Rows from block 13, named by matrix and row number. Rows with one number belong to one neuron. Each number is 128 + 32 x the weight over the matrix's rms, rounded and kept within 0 to 255. All counts start at 0. Numbers have three digits each.
# gate: second MLP gate (model.blocks.13.mlp.gate.weight, 416x160), inputs 80-159
# fc1: second MLP up (model.blocks.13.mlp.fc1.weight, 416x160), inputs 80-159
# fc2: second MLP down (model.blocks.13.mlp.fc2.weight, 160x416, transposed), outputs 80-159
gate.36:149163078170119106121150166060152125133157102130151107198162146183102170110118119130073048090084130100043057142092156169071140157195086139096109126107148132087122153145160086098128142157081048144095084076163136140122140125166125131110141126
fc1.36:125102119123139074121102124132116117133163148132156099113121142085074118062142155087074081159120188139090203079183138180139114164089148118070117109132108164144088140070117134088086179113195173178166177106134132155138132127150093116149166109
fc2.36:179172165120154097074191077079118120116151124140130167079154116123142090134148140156159083177113095115125138158024136206166156127152142139090176157101165120173115105150146150104066145145141158132138155124151119114101142073146127074080134164
gate.37:154088207116149159116135159104130073099135153130147109123110128132188099128133183142124132143114104097104118124113129137079104151091140085140137102083125139158113121139156106158138105099117098147108155115134119080137128120118125153136138135
fc1.37:112132111105116136163128165169071138153079124133124091178140163139161121123081070127152153152155095124196136090127095110148092136190117104138179139122148131147175175099152139168105206115117156115109118092152133149124127156122096148135157141
fc2.37:123081145155101106134109123143129122096101163117106107088116128099123118093147131151134189095098152189184218090119143048130129106161120118157189099122113073095115091069104151119149139141153132121162138148148088120084118178138170132154126142
gate.38:108153057131139082100076135182073095131103138171058136180113091144100142134192095153102122112129124088084122108125147135198134143088096085128157120121157122108125093134132126155121093151095056124198086127130102151131190118116094141112110116
fc1.38:123166096167232128098158153139103126144085088126104152178139150171082116127075138104080116117130118107108139137117168123121079114151119140126186114189161097122165123161101132102114123138106070138149142165146149104170136191091126173105136129
fc2.38:153076101156169155128118130125140104090114129113176151083131132105115114083171193119150072121073174146140174127115121129140148103219112106119126198167122150159164123149138048110116157158154126115112119065123157169155200088155145106105114078
gate.39:111140083124095121166156118117144084101169072113143133136112141153097127131138118096105077108146175183150133143090086161125142121113117195130137091129105213147145132089136135138064094138140122143098162170153148132158084089131130114124144091
fc1.39:160103135134128196139115085146115152103131113152154092098106135125132172141166111150187144166162152152169143157112142107067132075136107121118109099156094125162180131148107125111139154079173113101135115133180145117154117136095147089188138120
fc2.39:082172177154174115161090155096156130179091145128084154152115072176103113132147128078147151142117069142126126087214142123124122110119154149153204128129109083138155131119115113145101142088128189154145115072157120150177150181136039130095176130
gate.40:124114131172139147155070203092168100090173135090156150131111121152101160089142120145193072141132127166118124153123116140109098128091119165137110084156111160114127156089147101134126130066164087129095091142116113103136151119147129109155123110
fc1.40:167116153104105141119159196144115147128101146105141104149117114090106163164104154115129135132101158156229170118095119119100154174173088141174129130071136144179160125125095114127078104172098149136125139126151142167152156113056114039083130110
fc2.40:115047071128105154119092131116126089068165101085147156138106125188068095108176118164154064126140176130145124121127143134120143167134109145160106112093106156111131082172090095120156056053098095146140148139147133109124169113148126140111127118
gate.41:105179109155089168138142148130145190154095130167203181119171172119151100197126194155188211124130167104131107116118136083122163155137148150133108115180101155130159125138072108120146158110152099143124115170107142114146120138137144137149145122
fc1.41:158124184151117082143141074139138173144091117177077160090175025088138095127130103143161157109094113108143072064120120128178157147120121104180170187102129076126172125094168156166154138172135137130122118150141099128041145105144142109039126084
fc2.41:171177089148157179111161212108109179108140073099124096085075099136077195093121146163145082087124139073143171201126136098133133041164107180089130196146048159104186122156089114141099196109170082082085099145099070096138099170111116122198107158
gate.42:152160140145123100117091180109138136120086142129087119120108165105134195111129087174145125079149099176177153130078115124104115071168136126159131080093130152158122131142071155161098165167085131140151088124127126158041113119075074080159136150
fc1.42:187113079139157137096116130126173105118084059219172106132182047129096145093182110143142104138112134173136156098155129079142133118135135106069114121151122131131138175152163077123148137139113088147154128093079112149189168122149122159101140100
fc2.42:138120122144120140111092171161115115110087165095126104098141099122087129094163159147151100094142164167189184127148103166186135076155095104108097140168065123153104116157067126088087157114102180090167088107114129173194140155126062091168134110
gate.43:075111071113067130144099149118082091113142111141159189183142176132137134099194112141174180145116156141128139130140139156134103137105100157104055122141111085084139126090143116099159085121119114117106075149108135116094125154128139176162092140
fc1.43:087105105139126147093059146152135160133137137160091146106087080105128141102182129151141141231164143111115141102153125101128039098102084162083055156132127103190128146112160135129085141116083132122113070113113098119095129100097037109176083086
fc2.43:110154147121136064085117165134082109194129107118090168131108111146142073087155104121133086159036129083090150147095180105134054126138114100053080164197167072170115146157103123116164101150100083080117097135176142129114174162158156154143156109
gate.44:136127141159121087158121199093125103152187148131191090144084201155117106096160115134128120126131113113097123151117140132156148097109095092110098080143123176140125154178095103145125117078099099119120103125125117136141128154107117129135128134
fc1.44:151141092168127085127108142085094117155131142149120102158116122067114125089150155154065126071113105101077132121075146079148136095064138103136153101092101121136094102122119126126146108112119106135112203141124137153137161120138135148127102136
fc2.44:123111135145123109088161162119099085079120155129145139145149122117133125091156159164157147118188075151117135132102123176144204152125070120105167088069130102108132104167110142123104108168080109169124096081142153131148180123114111079081124140
gate.45:092122084105126110114022118097158122106155135128172116115118134143082121092150156117068117141116130103092147092162141053107141112117206094124142114116128089053106140159124108069103140109139143091167139109116105095088123140166169141116145103
fc1.45:149131153120126166111107130188152167177036123239098145118165065118156104149114139147151156144108133114107130129120164116150141172125107097126174165102093108154117087173124163177149142110150160150186153130136190204131150136163112101121069141
fc2.45:094081085068145167159084149147111177117158137084137143140104163092197125090162132092073073147123148119168173153163155134104135167107118124140082138101144122107120121096158097088152059145175107151126104093126176134145096135139172140113174161
gate.46:188105106171150119108127122200099128082113079059148118156117097131094164134097091111126104092078169123182156207006092133107172138189097090130099163138093171139149089144078120135099105157093110136112146179134177161170119111096132085169118104
fc1.46:107129130112140163130079200126160101162080165165116149187179053188134162140077157137213116140158119187103163131102130102198160111106114141118055083088147074105139142131141064083183162142085145121168051075078106130152163110128122055116099076
fc2.46:186081088183116163084087120143114115021163134063103104134106097180011138107187081187180109085094166087139137139090096121219171110192101150150124148122106139096095068119120097147100155140129140083145139120152136109177156127141100109105105058
gate.47:133132109146145056141127115154131045155124137218120176194146141112178167077119061116133093119083146152066108128148177187156117158138133132134134087175154135120144120110096089167139138164146129118153108081087151113085146127117129174156137156
fc1.47:196145178094149133128091174128105160140192136140161099105097171130144106103205172150117162160155154115168145121111163044104118062099102078076140130188110151139162132133142108119154137169119080104147159176164070113133157107131154116103137119
fc2.47:108182108188044075149106169190095063121137122142134178141148140103142143044121096149132122108104164160049129116145171095149117147148166093187118109126104102153101139145134109165150124161113104148154064070131118103055193112172092178113085126
gate.48:156134105094154157141149142122107135156091121132181162113108126086148116147107135102135154167143120132146156140106143113091117158132160146157084129148121115136138127126100129150106128113121158122105148131122098147113129140131112100165121098
fc1.48:155117135126143110116110130130132158138110136112140116113145124093131118100117083105102127164118113155159166114133162129135141155138125113085115144112140118167127131147104146091140154136101128175127124122120135135113159162114138122150141139
fc2.48:117164067116112140102122140126122162117119067132118130133126123170143130104146127121132134089140165119156111130167118121124135117119147118110109124148100097126085111120125162115145123145101129146148157096119109126156142108137125131161149113
gate.49:148151095117132134088133107117108091118183141073142134210157095169107056156120110061172097111109127123112153112044133130072170110165145138130135122122125115125163130161130121089124091094092098067137167080144152051183160131158101094081181117
fc1.49:121156187175099108160124135171126142114131130107118169139186091164143117169116139153091094132132115133142168135117116134154170112176098173116126207095164139104124087164143126174096072137129161113119115124173140128179162120184172097117098105
fc2.49:137104093129107150158118115142098155151106161090117141092111104135148086106198144169157081106132097145162145123124182147130123142041146178139102147111124126056112059161111164143115080116118214112166118187087113129093134179069148157153078165
gate.50:168178101096156178073102150126129116057168110132102157113107126155123073177119080120097123129088150154137180214102119165156085142146095153220105126141132098208122073095128124088180051116107160143111108180100136042092090059069081075120073118
fc1.50:146180162137098097165137173097098132120116136171133088187105142111104176064119056166100085144171137140125073068183177081088092144118142118180171103105124154128141161066109084133123184078186096087091163158135120128133140204171141081179123117
fc2.50:103159048060168174115177059090195142088197048143176163164147091180107081090116139106143073106070150121102100161044076146139144101106110174143091117140117215154130116105135101085104091031143091126098123185110181098142149115140115077128161077
gate.51:161144106103121126161157115142104142147154124156137147175129089112171120084113152138118064150154115110096161111073109118162122139129086160143052103137149149147111096124081074097095118166122103097149126124116191145143123154115064089089135128
fc1.51:097181124185136077138171116161131127137177073119100168208157066139117129133123123118142053097061135154099136105060130109107136144126144150098119100133142114110103102115116082125088108135113112140159130146123163111128160186142100157089101115
fc2.51:152101130145107129105157139098094149153108135109131126081160098112133105106164130113164120133123131149099180115135151147161129176128204144056125129144131072118148176146149139100113105147106158142157142129098152132087135176142095135031133144
gate.52:084183137160125120127130141163107071137104187148156170155156140058129113135145172199218131161159123137099106148144070132129081152158077175135112154104140207107114097090086114138125097131115100142154153085146189140144141183114189162149162046
fc1.52:169112151065109099132056102074182098088140093125172086095102160143087098120145081107000174141114107166123148131123189095120169107148133081133091144146086095159117185107130107152117147150134140061111137144109089140081121055147097104148080066
fc2.52:148105150151169169138106113130173124090161090155172141142106127143057153113168207145124113131118114119149182073115137098143141104157098147187180168100113190088148134103163099149101168145141146091108138085099126124178166098155078131077095094
gate.53:153068193148120149188070119179119124143088141192108105125093178149128068089156135160130126121141098076172161091141096039168134093109149096054179131091150112055061085170110161138165105109159168122185167115123176161111124165159173157103149099
fc1.53:164123127183119155117104109213138218137072153153071197116134081111209110130106203086103108107154189084173096117188182147135148138146137098114145176184137132105090051158130136129152124145150142078159146101146160188101126152210165134144092131
fc2.53:114140078112120115115163170143150110146124060125104116110117184189136043146176128178111089166103132095115141173182170103121128091107093092068120148141098044128064153150096118160157086194149113165167145146176069129086103071114136173152138154
gate.54:086085165140119148143187104134098166109116143138183088154141130109122095146148202138046118150123188105160110106153104106111146149186100103069124175100150129098119170128143048122148079081091159132154141106102116109087115107140070108091170129
fc1.54:129065082191140147129075097099152144129114086106108108112134177143160195103117136108061119084112158108148047151183124140050142072147216110117123140111125130119110147150180092184128101122141149127121079097143132121105192091098138156156146166
fc2.54:145160128111124092112195155078119125111097110105144083190173154153152087111137067137194149152131121156135156134146123111125160093131075120082164122080113127145163089080147063182109186117139103160121140108162078146201119091147128133163140105
gate.55:092144077109134128167077137151090156112186092098094167146096129096112134127128195071101150116089162144108217083072126120127113146132098177148127133147059120080096105142096163153121087116143129116163112173179119154156133133132057151086081090
fc1.55:086104205122157086166182149174165115148169145104124097150079152167127138179060100135119101160133123148132097111186114160048071202079155130128135092109152155135126160127133113117112088089163147189119157160085178114109089199052118127133215151
fc2.55:125095161145123112098150210109127105176067184102139124098194101117101180119089167242155111125178149162103078107135118105076106143090130075157160115066189150130164147135157139156151103139079131130149092161109102157080123109155200079175133128
gate.56:139142127065127130119093075138084091088124176091105117180084108130138150110144149138125232138167174126153123165103084039109088110178106155201091095113133129135141086099083109175135161118100142092159143062116105078137159097120109129158046107
fc1.56:136098167160107141121098137157178216151150116185114112151121101082124154189167090142186142148121149197118126100101126116122180160106097124087148124122114109116149125126130137102079031074129134137126109162128180179148078104116112054114105111
fc2.56:133132127192146152084118089194142151116135167174104073180167123167098144120132144072151176116108157153151160154073111085131102069126090133137142119147105138085133095130131117100095197092114165063150151136098147089156107130119081093195125088
gate.57:170100141082160090146175140224048151149135140173121073188092105072199136126147159096060196142118168053171161117130143125130162159108130060089090048125148147139115079131128089145140132096134114105121139120112127152123118209073117124122149142
fc1.57:128127133093135131157087187153084144161094131157112103155147159161134170070109177088064178099067141117132109105157156161137192219139121074124093099127124146121093112126181162136118151119137142110098097101076117203107088133096133160179079147
fc2.57:103155144149167084117146148163216106127126114102142132090158179174086148095100153130139082121099102179107125112127121103122081040128074099087165143136107195198172154067153136179098199164181194153149154143147167156178072110150142122196136095
gate.58:085081117148096113180080114158079123121079113191175098142146107093092117131174115151127153131117151120122121055124102154191158164142100075146109102088151125148136097122119130165148126063126130137113117121132109155092177145117103172106093110
fc1.58:062168115133129133082136097152145155130151106153063136182107127125118141155120077109144122102063126124110058135098135106104121121101114110127167169149062131137096124146115165150091162135141118139173098113158159093096113099103114144120106143
fc2.58:111143132131125102116121111134118166149141091142119112145117129103138137154157220121121139132089114113090175126110103143156150154134139138118120174106094148046084091142108117135053075146170140111141113127095131095093092123129078105091096118
gate.59:119114048097111130112112112098108080074128108102118166168123111160111149070136145130143076120119157169094120097129121154119069149129140176166041102118142150124167121136126095116118085068116086091094140112101092077137157138119116147149140107
fc1.59:139122123114139112099155183082100134173162116115136121170091157110133115135157158150111086132139181123141168120133146127101149129158123107161126103122141130128127136137111120133167096158107121088118160085127113163087112124121133095132131140
fc2.59:106160131125141149143125130098128093097164113139115139142120121157108121083130124124132102093128105137079114118140122120101143166107117112178134152141109123150144153121128115151115076115149084092148096142104117128155198129155108096138121062
gate.60:207114151096119130113103155156170124148141138156147143154102113111168118165196129100158172117183119117153173148126152137147136105117130071116036109114145170208089066094127125115088162135103125129141147142132208192130107083103129107099090104
fc1.60:137210124110129109124087153146150111108129156039080146124098154133110182139083062150073126131110171108099134148185122119126092153188113181162138097121105153103122093066083089159085159162156118107167170135139113086114147110099180103117139105
fc2.60:129129084171110104131092127162165101131138133177101153145144117164164106096164104133183126116129065170118110097108179111163115118139118138161144131093190128155091121122145176168103109162123171173170089108147129099103150033142097162082045160
gate.61:117131104139108171095140118167110101114069143139118183156146098132144068184161060129199127158130125161101115148122110172049153123133093110181090178165108085163130099123165115157199060098146136122135123102131100137087137099143140152177102094
fc1.61:109137171095093072172143090099112092118094130187108101130100109164130136119145057130146151129105135161136141115103094123110130083159070119076142129111100117141164170168163121133156156072145121160088125152107127116166115113166154141120182088
fc2.61:110116112176101136115121137128122083124109089132157136201183090132109098178127110136163168094123172147125176150104123083145125080156122129147104104132165123149150069142115088098185101110144099110136107162112088095140128082168119171121090180
gate.62:083177109130146091042096164114108131128158162130096116137117148081118147104104109156097057110091136071094174170099110117109107088092132124101139110088115098193128156120066144092163098201108117124162118155071170089092114151080104042162118149
fc1.62:142104097132148191165126190105135067151147109106167127173152129141050159146128138150140087127118150188095120111159113114117168130079115168079134105127132134118119136121138124121140073134164096215182136190114142146187109118115147132128128115
fc2.62:200085132146113132131110102114165066078075152148160113110135155128103148121139097114168111143092144143169130136112157157163101118152066050103129119140093120120161119150099115115141220156144154092152114092147161178146121141130131073119152084
gate.63:145131072111126140118164107116101192133107173181100082097155079066206159124101163135158067146130151116134137159126105137178101133149179122055069127059162123163102119125152141076143142149075154139092083062065120141108172150092127087120172132
fc1.63:076151156092141079167164138161108119185051145139106155171147085104148067184141139145129098109138117149097103102175131105152137072078145137130089106161111117088108100183090084130151083164158088140216169187132143085102105193138130193146142126
fc2.63:113165060110120170114129104130158170100107087151108128111100139140127106180152148142222107114116132131103130165095074165129113124088055162173067092139171198119145086112117154165161139116122101135100154124164136075138115121097181114164125113
gate.64:128188100169127151119151200114091120135174191077105172163152135142145133108119156143136037099186067032113148170093124090108132098122174124171163161143126130130070083140088139110092138139080126102133147100107144150136129204158120127095078188
fc1.64:118159107107166128097097157137198135146141153124036057185142075079153155073095106151144111127115135121096155124162095045108083147076098111075135120112089146085130174109153133138118129150100071114249160103139212127135117161112101057135106141
fc2.64:059136097185098104143134144097139170118143128068103149118151151210113127154168082123169132128115117156156182112181154102144153120201181159156091135188105086092160137107117086087159122074196154108134149127162105098160140157114192178109151144
gate.65:110125101129194074111148084157140088102137106145068170099135088130127104135157159126103078138153109067110103091132124172135062134175086137118191140159117190102082135172160144115117132158138049112108067148211144156021250155183092155080186098
fc1.65:144167099166078098190105086124061134064209131140165109164104219155117122086182139130134072125074124122045133146104143173198114086116141077129129143124188089171197104091116091099096133118089158145112032141183106087117186060115060134074067133
fc2.65:117154099105185128163114086234195136123164084176150197119095183149145088158152138134120048150129116089095103112142180189072142104116180141090132120122145171151094117138152097119126077134124156179065119109229217192069148150170099199102133063
gate.66:105157107103227125173119044144164107101121129119113161123073154143142136103117184130138154142125105128136184108113069132125090136136151184139068158108121180141133141104099123143137091134149091095083165197097125091118171165156089130131136096
fc1.66:123152106130082096115085135114144122088146133120121147149166157110134123100166076140178116083139096161133150047092093113107124190146160131133166124103175125130146095166140169109071127129146163099172096129125130135122159125169168099073121085
fc2.66:118108100110149121077183148130089140119098169114118139085102130112136103124155152147147104150145167101092128154113101114122063150148110170158128091159071125097128164154086108087132132139151128104154180093088089094112125128061134141131159148
gate.67:092107115223073055101146053147125103089101129112173126114173164051091159126103201124110149073174171153109099113129195188139172141172164035143095108210181155142105139139118115080100134203064115067145071034146099165093143199155140165150142184
fc1.67:127212111110126179120150120091122191117159126136058158115146151095156129059107064102183146103167124080159144174158136104096115115128193115076126225168058142161117171147132193151143205076180137116105146104089149103109120146057140129139120158
fc2.67:104112085118117105120109096192100109079083186096103148215071098255099112084190102148131124186150132090152061130095144129158113110126080099078134150098154149130076116154164164148110083115076108174198128078169219116141204181115106130120208074
gate.68:127077169110159127062110093129115153147112106151057184122129134091110081150109133126103110154068147096084070145041168165172085163103077126101138132157080083091105136129143118108120156196127072100117142108133153138108140170109161132162093045
fc1.68:091053120077116152134085124119123158125107122132119101109133071078146122099135152092084076154004114189175157087105144162100151191102133112110139115130080080165141199117128126141101130161160177123074174030135078109101132130129144080106149126
fc2.68:130138136080119146194082117138192131122199095171204143221060225100192169184137176116107131134123129192177165106134159163081124112036170140102079150079174146150148156104174100167103086098138133161086139128113125098104117068099160139121104154
gate.69:127181068161158139139082086136086123098122132125071142132086137141210142113210168138198118074153073096137177117141103106135144110154161099104123108128146175142074093110144173144117073161133097118154136090171106214147208200168175190182099103
fc1.69:145114100143155114108108199060143112198205108148083045161099164144058125066097115113119072120083119136092125119108191079154131144115120109148121139071164186139093079109112087168157156137110105169165150116147166155219091155161078134122131179
fc2.69:164163115221080124150082128116084182165151117159116185145133113111145169155164121082149067104097138119087102096181157091102127143107185115157172168114057155097173112154144107145104151140156168118176121100160135115108115152132114165136138170
gate.70:143164157125160134119131206086165138160184115132147149090116147134080119126088146153152110123085109166087148139133178124134154145086116160139139099189061150122126113167097125123174130144153128107115135163139125101113075201138173096126096175
fc1.70:074105142172158133100080163104164121120108177123142139096165051119152122096165113122145128207107068135102123116122078073112095104144129128078133123077166091136222158118161115082084148099102180118166085087145112182130118118151072065155134088
fc2.70:106133112120114148178198079109127167105103109137181128170142126130140150122123109120136209107189160167148117101172194097084152170073171110237152091176043108087095134112114123084141122113140079171104154218092079106113131155149193201187133109
gate.71:127159178137079137152125155192133104067144119112143130159103124134135115131114119154111118123131190145164101134111103113109130092119106137159097065184139161166074089070079096126119117081130140072126090145212187096079142113110122073153154059
fc1.71:102178215181105161139119209164166147103126091078151168134128129170129097119093120110079151125113151120164113118143123100130126062106130140159172109184098135142098120083137116117111163101153175119149094150179122100115127099122134104136159098
fc2.71:105161151158132126138150176187182121140106158108146142088185116194035104159104130132120112112115115103153121137154108103138109106140139156134139183165109128160127145163113117149110186132147146137148149137124132099153139154099114114111118143
gate.72:130138164155129128122150100174105133084123159104170095141118156116204120136149107164099128185122120118175120127059106137119105117181069136105139181097168126152160171144128123148068169111166141091116119129092161085162129146117086090128168119
fc1.72:145077112179133100139130116137142086130129129113207122178151104150183091114121142122137142122082106154177101073140151128099183127117151099189156119109133119133116147080134105123155150201113158147113092072117118078145115142164156117095175149
fc2.72:117144119130164124124094128161099167108136088108088131082087110149082138155135158104129087122129152151186151152097104112145135043187097096119158134192150133163153097133090123126146127160141089087115122135169103124154138142090095116176134139
gate.73:104146165142138141160124114138155108149183129100132166151167143139122125103080142115042087066052092102058121134129097080102120115157159148118157198094092117110096143113083068148157143146164103081126179137105189077132111133147167139092093144
fc1.73:092161158104134162148159114097099125106088047105172170140142161181089174149106170077129117103130160134142091158121148216118099094180146135171159151126112129109161137145135134139161082084120125105081106162137136105159133105106180144174119105
fc2.73:194075106065111081157125125135082096167146127182157053159121146074155118094110121139067144145128176125114130109112142155107118142061114095116090066118124111145073132108111105153136099160081094147142115158070127124121094138111122116175165136
gate.74:116123148141164121074165111105095128172176160142130146088154110075149145149117120168204126117138145077068122159097107165147153149132076126125052116105118169150133054140131086112135126118094159136128122160155158193082109077173054085167006080
fc1.74:107125176160138175133158179058176100155137176048141140085151114099139059105090081185133169152252128108152126125162068090096144077159121176184149098098105088094109094056132123116106184122134174119118173143167146129075142141159085120120103121
fc2.74:092074136163149168148216114159148147131059137108172197162172136174087108168160164120101155099109084148183111113115171125154095099121091141241167121199095121147149170118156173084119157155169154133076163147143074131094161115078181175127083114
gate.75:138140107172156100112087064109149173147076111180073205100116080110164149061074139103148102146102113166149136146136134080172117144216138134139139199115136142123150105094136170165167125130133124125168129146122144094129144170149135124182129136
fc1.75:133162142133107062113084095135170080116175132150128128115056189158068207129165154079107094101113167133103096122147162169141126090106144086091170067137072138105124141158106120139063105126149097122132114101118191164117108151133154186070123113
fc2.75:132102204101189106145088148180146070172090145151096130096096101099124119127115180104161204171158138133190145131135118147179148073124135154161162096126075133093116151123133138148137112111169158064146149129164150115145177125123100134129164106
gate.76:142094079156107066130076106156121109097066096152122127153129127154159118126209091106150163089105107099128098104162132134157178148137129047132144138127161101132123060132120131165125131130114105168163078103132116197161159133176124201087112111
fc1.76:176102117094100100176086115131138140101115112090162121096090142125150105075190142138131161100131133115177150109133115131135116126142142119093093153118125168152100141115138168182155124092142157122104135161109126145141085166122163151131130126
fc2.76:144163150103109168147138175130118157124118138175101109167102127146135085169099119090111197108146110109133096172135125132121089121073141117162143097139088092117061162078147163112182162107141161134098175174127106070107065129106136135166140150
gate.77:133133076109124159148126159133063134147098117149143143163122140139138156150112114148120154100134139147131128151133188182146162185109122105155121139156123114070116108155146095118175095159096067151148119126120109127104168124105132163100136173
fc1.77:105147148088123165119141092104116130136129108088097129097133152122090135151133132096159154119101147193186142161124111150113170175114129140186086136139134153162136124152137177096176081144120174140115104150155129123117117130177132144156173137
fc2.77:131115147122132134111116113142186180099177198101140132128105131154126132130152135157162130139121128147109139165097101081131068026158100140060114179117128154129159113112112104138099141121145136115123125123144146143135107097127105069141105127
gate.78:184130122196136087097167107125153077132124167165166098112162164120161160069117149159119126145173166055041102139141110152168049094162096130136140122092145156117119099109129125111093234182115143105128144050100167148148120159124103162133106171
fc1.78:160111095137139091148115120134116161131137115081126138051129078075169113069126171165115184131139145064119154187083097106247135116121137126167121162116100117138082151116123173189126161108133142120148118147102150126088179156088127179097096106
fc2.78:054140056137108130110177121125115170165109106122153143153205118131029128142129171129140098119086118133113139095076141147137141131145092140146113155118134154112150160142143134103140096133144132116145105121152102129147105145123114142096146195
gate.79:120057188170104136116129121096148094143145185166137133090163131091138116146133183129231148141120138106125122138119083128117116073131105078145122141120070131083092122136106132118130183106150167102175118128131174137131130161160117126154102134
fc1.79:111092073076113121093100120115066107119150130109107095130138202126132108121151079124141118168160132122145112141139172163175133141140102164158126149153150098101090138146132142132172059091101170105144100133124111116140148151135128170122148145
fc2.79:139099082157131123124134148136174144163159146168153126147180147112115114131091171119131090125099154128062080103120192130082151125106115132112127139151113120094101080132130091143112077139117154172187111094078153141163103140159083102124090120
gate.80:150122136170154072108078112138168092101095139127116116141100105123092185101094104113125129112141124168169142131158153107159138110128133133133112116118123153120154100173110094124082142144151120116138113112106134090135150157111127128175111111
fc1.80:112123145104121145125140077171104119145169089120143130128132151095150073121183144198117087123153138130086094111139088151102112123104114166129166111133172128108130133108139134162149092142130120147145105168173136090094140098167145133095145149
fc2.80:112137115156151098133106149143121101139151113110130110128110145119149169097090124122102096157097177189115156145160138095143120123127109107105136106155121115084134147094095084105145137156147082080161106166121146132133125135148158106165110124
gate.81:115065142139090082162120081123120055071181137124160147141094125121172152143164081142142143163140158188163078125132173107133141169148148143182114066144134122085098133071116102107099129132154128114147093104138104099112136151166184168182097112
fc1.81:183080087131126162173127081082111134132176134124120131116113145148185101140154139068175125144146162108178155166108146120156138139160094143135115147149104130106147147118151141116150088164130158087153178167161142156167103106140156099061142118
fc2.81:115109090158094136144107168080152148138155119124150126123175119149124097079163113131180140111146156202134160120139116131167184095194120178137143123090138156144137119110188131196106076085118174169191098130161102089161166080124114102077169147
gate.82:099039106135117128159106122162105054090142150128151077179133116153065136143119116115124149092121138084115117163026044138132102109162042099086098090090164168138142159138122108171150129122092054148115148125189144133133143121069156153092155072
fc1.82:098106234156125143182165133057131130128189065144098135085102121140149079156165095093178095123116096148088053150058080169085144080114143169108150069139080158084124121164138161187147074051105187122113135171149181122130094107157132093141146099
fc2.82:030115166140120120123193110057115128133162088083126113155145051130152136157180148140155133158141109161090135105129098167141130230119143177121084105098139136055171147112175127130139057053079109115105169163087171128160157192142151079134140118
gate.83:157120071109145065135066071129074095130130116150141077122070138153107157078129099124115109160151155062070137142120141118175140073172154094113119092122147147167090078176065081106119098156091103117168132088153141174146190139116104163120175126
fc1.83:149116164126115081167150153136148167212125137166181081159084184099135143128127140099116140167128189217129175087180181113156128143117151133103145081157135166130103125114083133160145155130145132169144172155088110160143061126092185166130118198
fc2.83:102144072135128172121067246128168126120136122178091144147148096179114148161143202102154165138117163173147214129146116086204087146109079128146147155146128068082180133130173126149114145112159123108148126093078081131185097110125130070112065143
gate.84:183078071134136162116122130122161143107156098157162106149126075082158139109160141146162131131089151137131077145077136105153131110127120113168099094116138149116103064093155085120155092080074131129098112096149141123134206158135159102138152055
fc1.84:120093132098186182157135154038141135170154123134237143173162106112156161124107211123125110121074126161094071135114199129146141124104163133147114112092165139101128090108182073102136098103119133163119151125069103057170144179147216133123120119
fc2.84:081135191163140112113146205088134116154081133065169151086117122164091177179127137143138115156167119100139156140169102141177077120135170226127126177134119115113163179127143104081112136116187141121095179129074101091173098124125162156132124175
gate.85:129134121149123151102099173141076050086139143119179104188114160158085152087127131145079057143129144115143084080066159103088116086148053150143163129147092156152131148147093085123094186152148043065085095148136085085155130147142070137134152105
fc1.85:127165164096120083085140105125146166100093092142098127129076149134127141117132089092153118128147143179140203149089138161190120088141147131090127088176166157148181146148144103098101146136169119128127152135155100116116141119072134058109166129
fc2.85:074223214087102069109147126037145115120109172115075170180127127165152047123131059137142142158092074116041098075154174132089105136145176162115120129162129111132148157130083123084104128078144110108129157123152077125086122113170125102130106119
gate.86:119117087073131147156103155100117085144138131147110099056080122117139134100118177123143117159167072165158160145115113148165142125130110160181045057115154208165162190112105150133152054099082144089045129147176112148092148105104127082124167102
fc1.86:127163145128201142086169123118164128195144178121080157156152109153214112135095187084115127150099115103130126159131081158115094135176171157022110140083139188077139166105143104105117141126067126099080118100171148178148153179091143146103211161
fc2.86:122151122156074162096113173214096113111057131099113142119180167114148194184170150160064134106166097150160123144151160138076143163118156131128104135118173095108101131119191146072064133230105206128153090128120168203129083108148191197136095082
gate.87:066111121105168123144102087195100137120087113111105127124134105077139098122132151149140139115128123154124163064100073095114080080133094194131098129133139144112129138136110133144118097150136125075114149169157101168138083121117125137133111090
fc1.87:106135117131060159149160175156116136122123114109157146105151179116107112111096085148156130148190096128164195143161122146091126168135120185129107166121087112143081121074128125168122167153144171128150109129161184150107066107092107155127142077
fc2.87:134091163131102122144132139139141143181096081172157145136134113106123164215118127132158174132140104090123129132140164146104111133132108113189150109143123106082109129134104107088144126123120140143134140146138173114116086166163142160137169147
gate.88:106142098167117104145138164159129081115131101170162138170154146134144134099133135160081092093100155129127129094166196123077120151130136111123158103116114110102115136128126068167146075152117072127140100132141118093088197174129147170114191154
fc1.88:074120180108104149091115055083162129147158088071131136115153109146084126159117104082114099137084108136139120153103098156080132183126109118146104147120151109119182117137153119076096094125091159117117110143144111088128121079177120086111128090
fc2.88:145123212098126136105109136113135127142178147112118100102118144162103097191168127176132099138113138146112169154095135103094081033122050118079142136170115116115175061132106110182139114131138105116145122179144100112100105116158147118167056147
gate.89:183121172134141136139144131115179159143153152145092108114093121131148168135099116107137128144093123172151156168115188110156110119087116095145131070121137133088093090115130136119122163100151135117146164174130129135138127148132143133150100152
fc1.89:090153138104151124159111168123136111094166100129120074141180127127090082109123105090070104128114167111152182165128138081126167143125113125096124142150136108153128205135127125123115063080106139060131095199108131072168129143158106090127119099
fc2.89:090157119103143102150143122111108157118140127138104110203131112140137088113113097102168123136121114095097182101110086133154119089134141141060134210077114076139094125138128077128174113125151123172100121123070166076192109160120026158077179143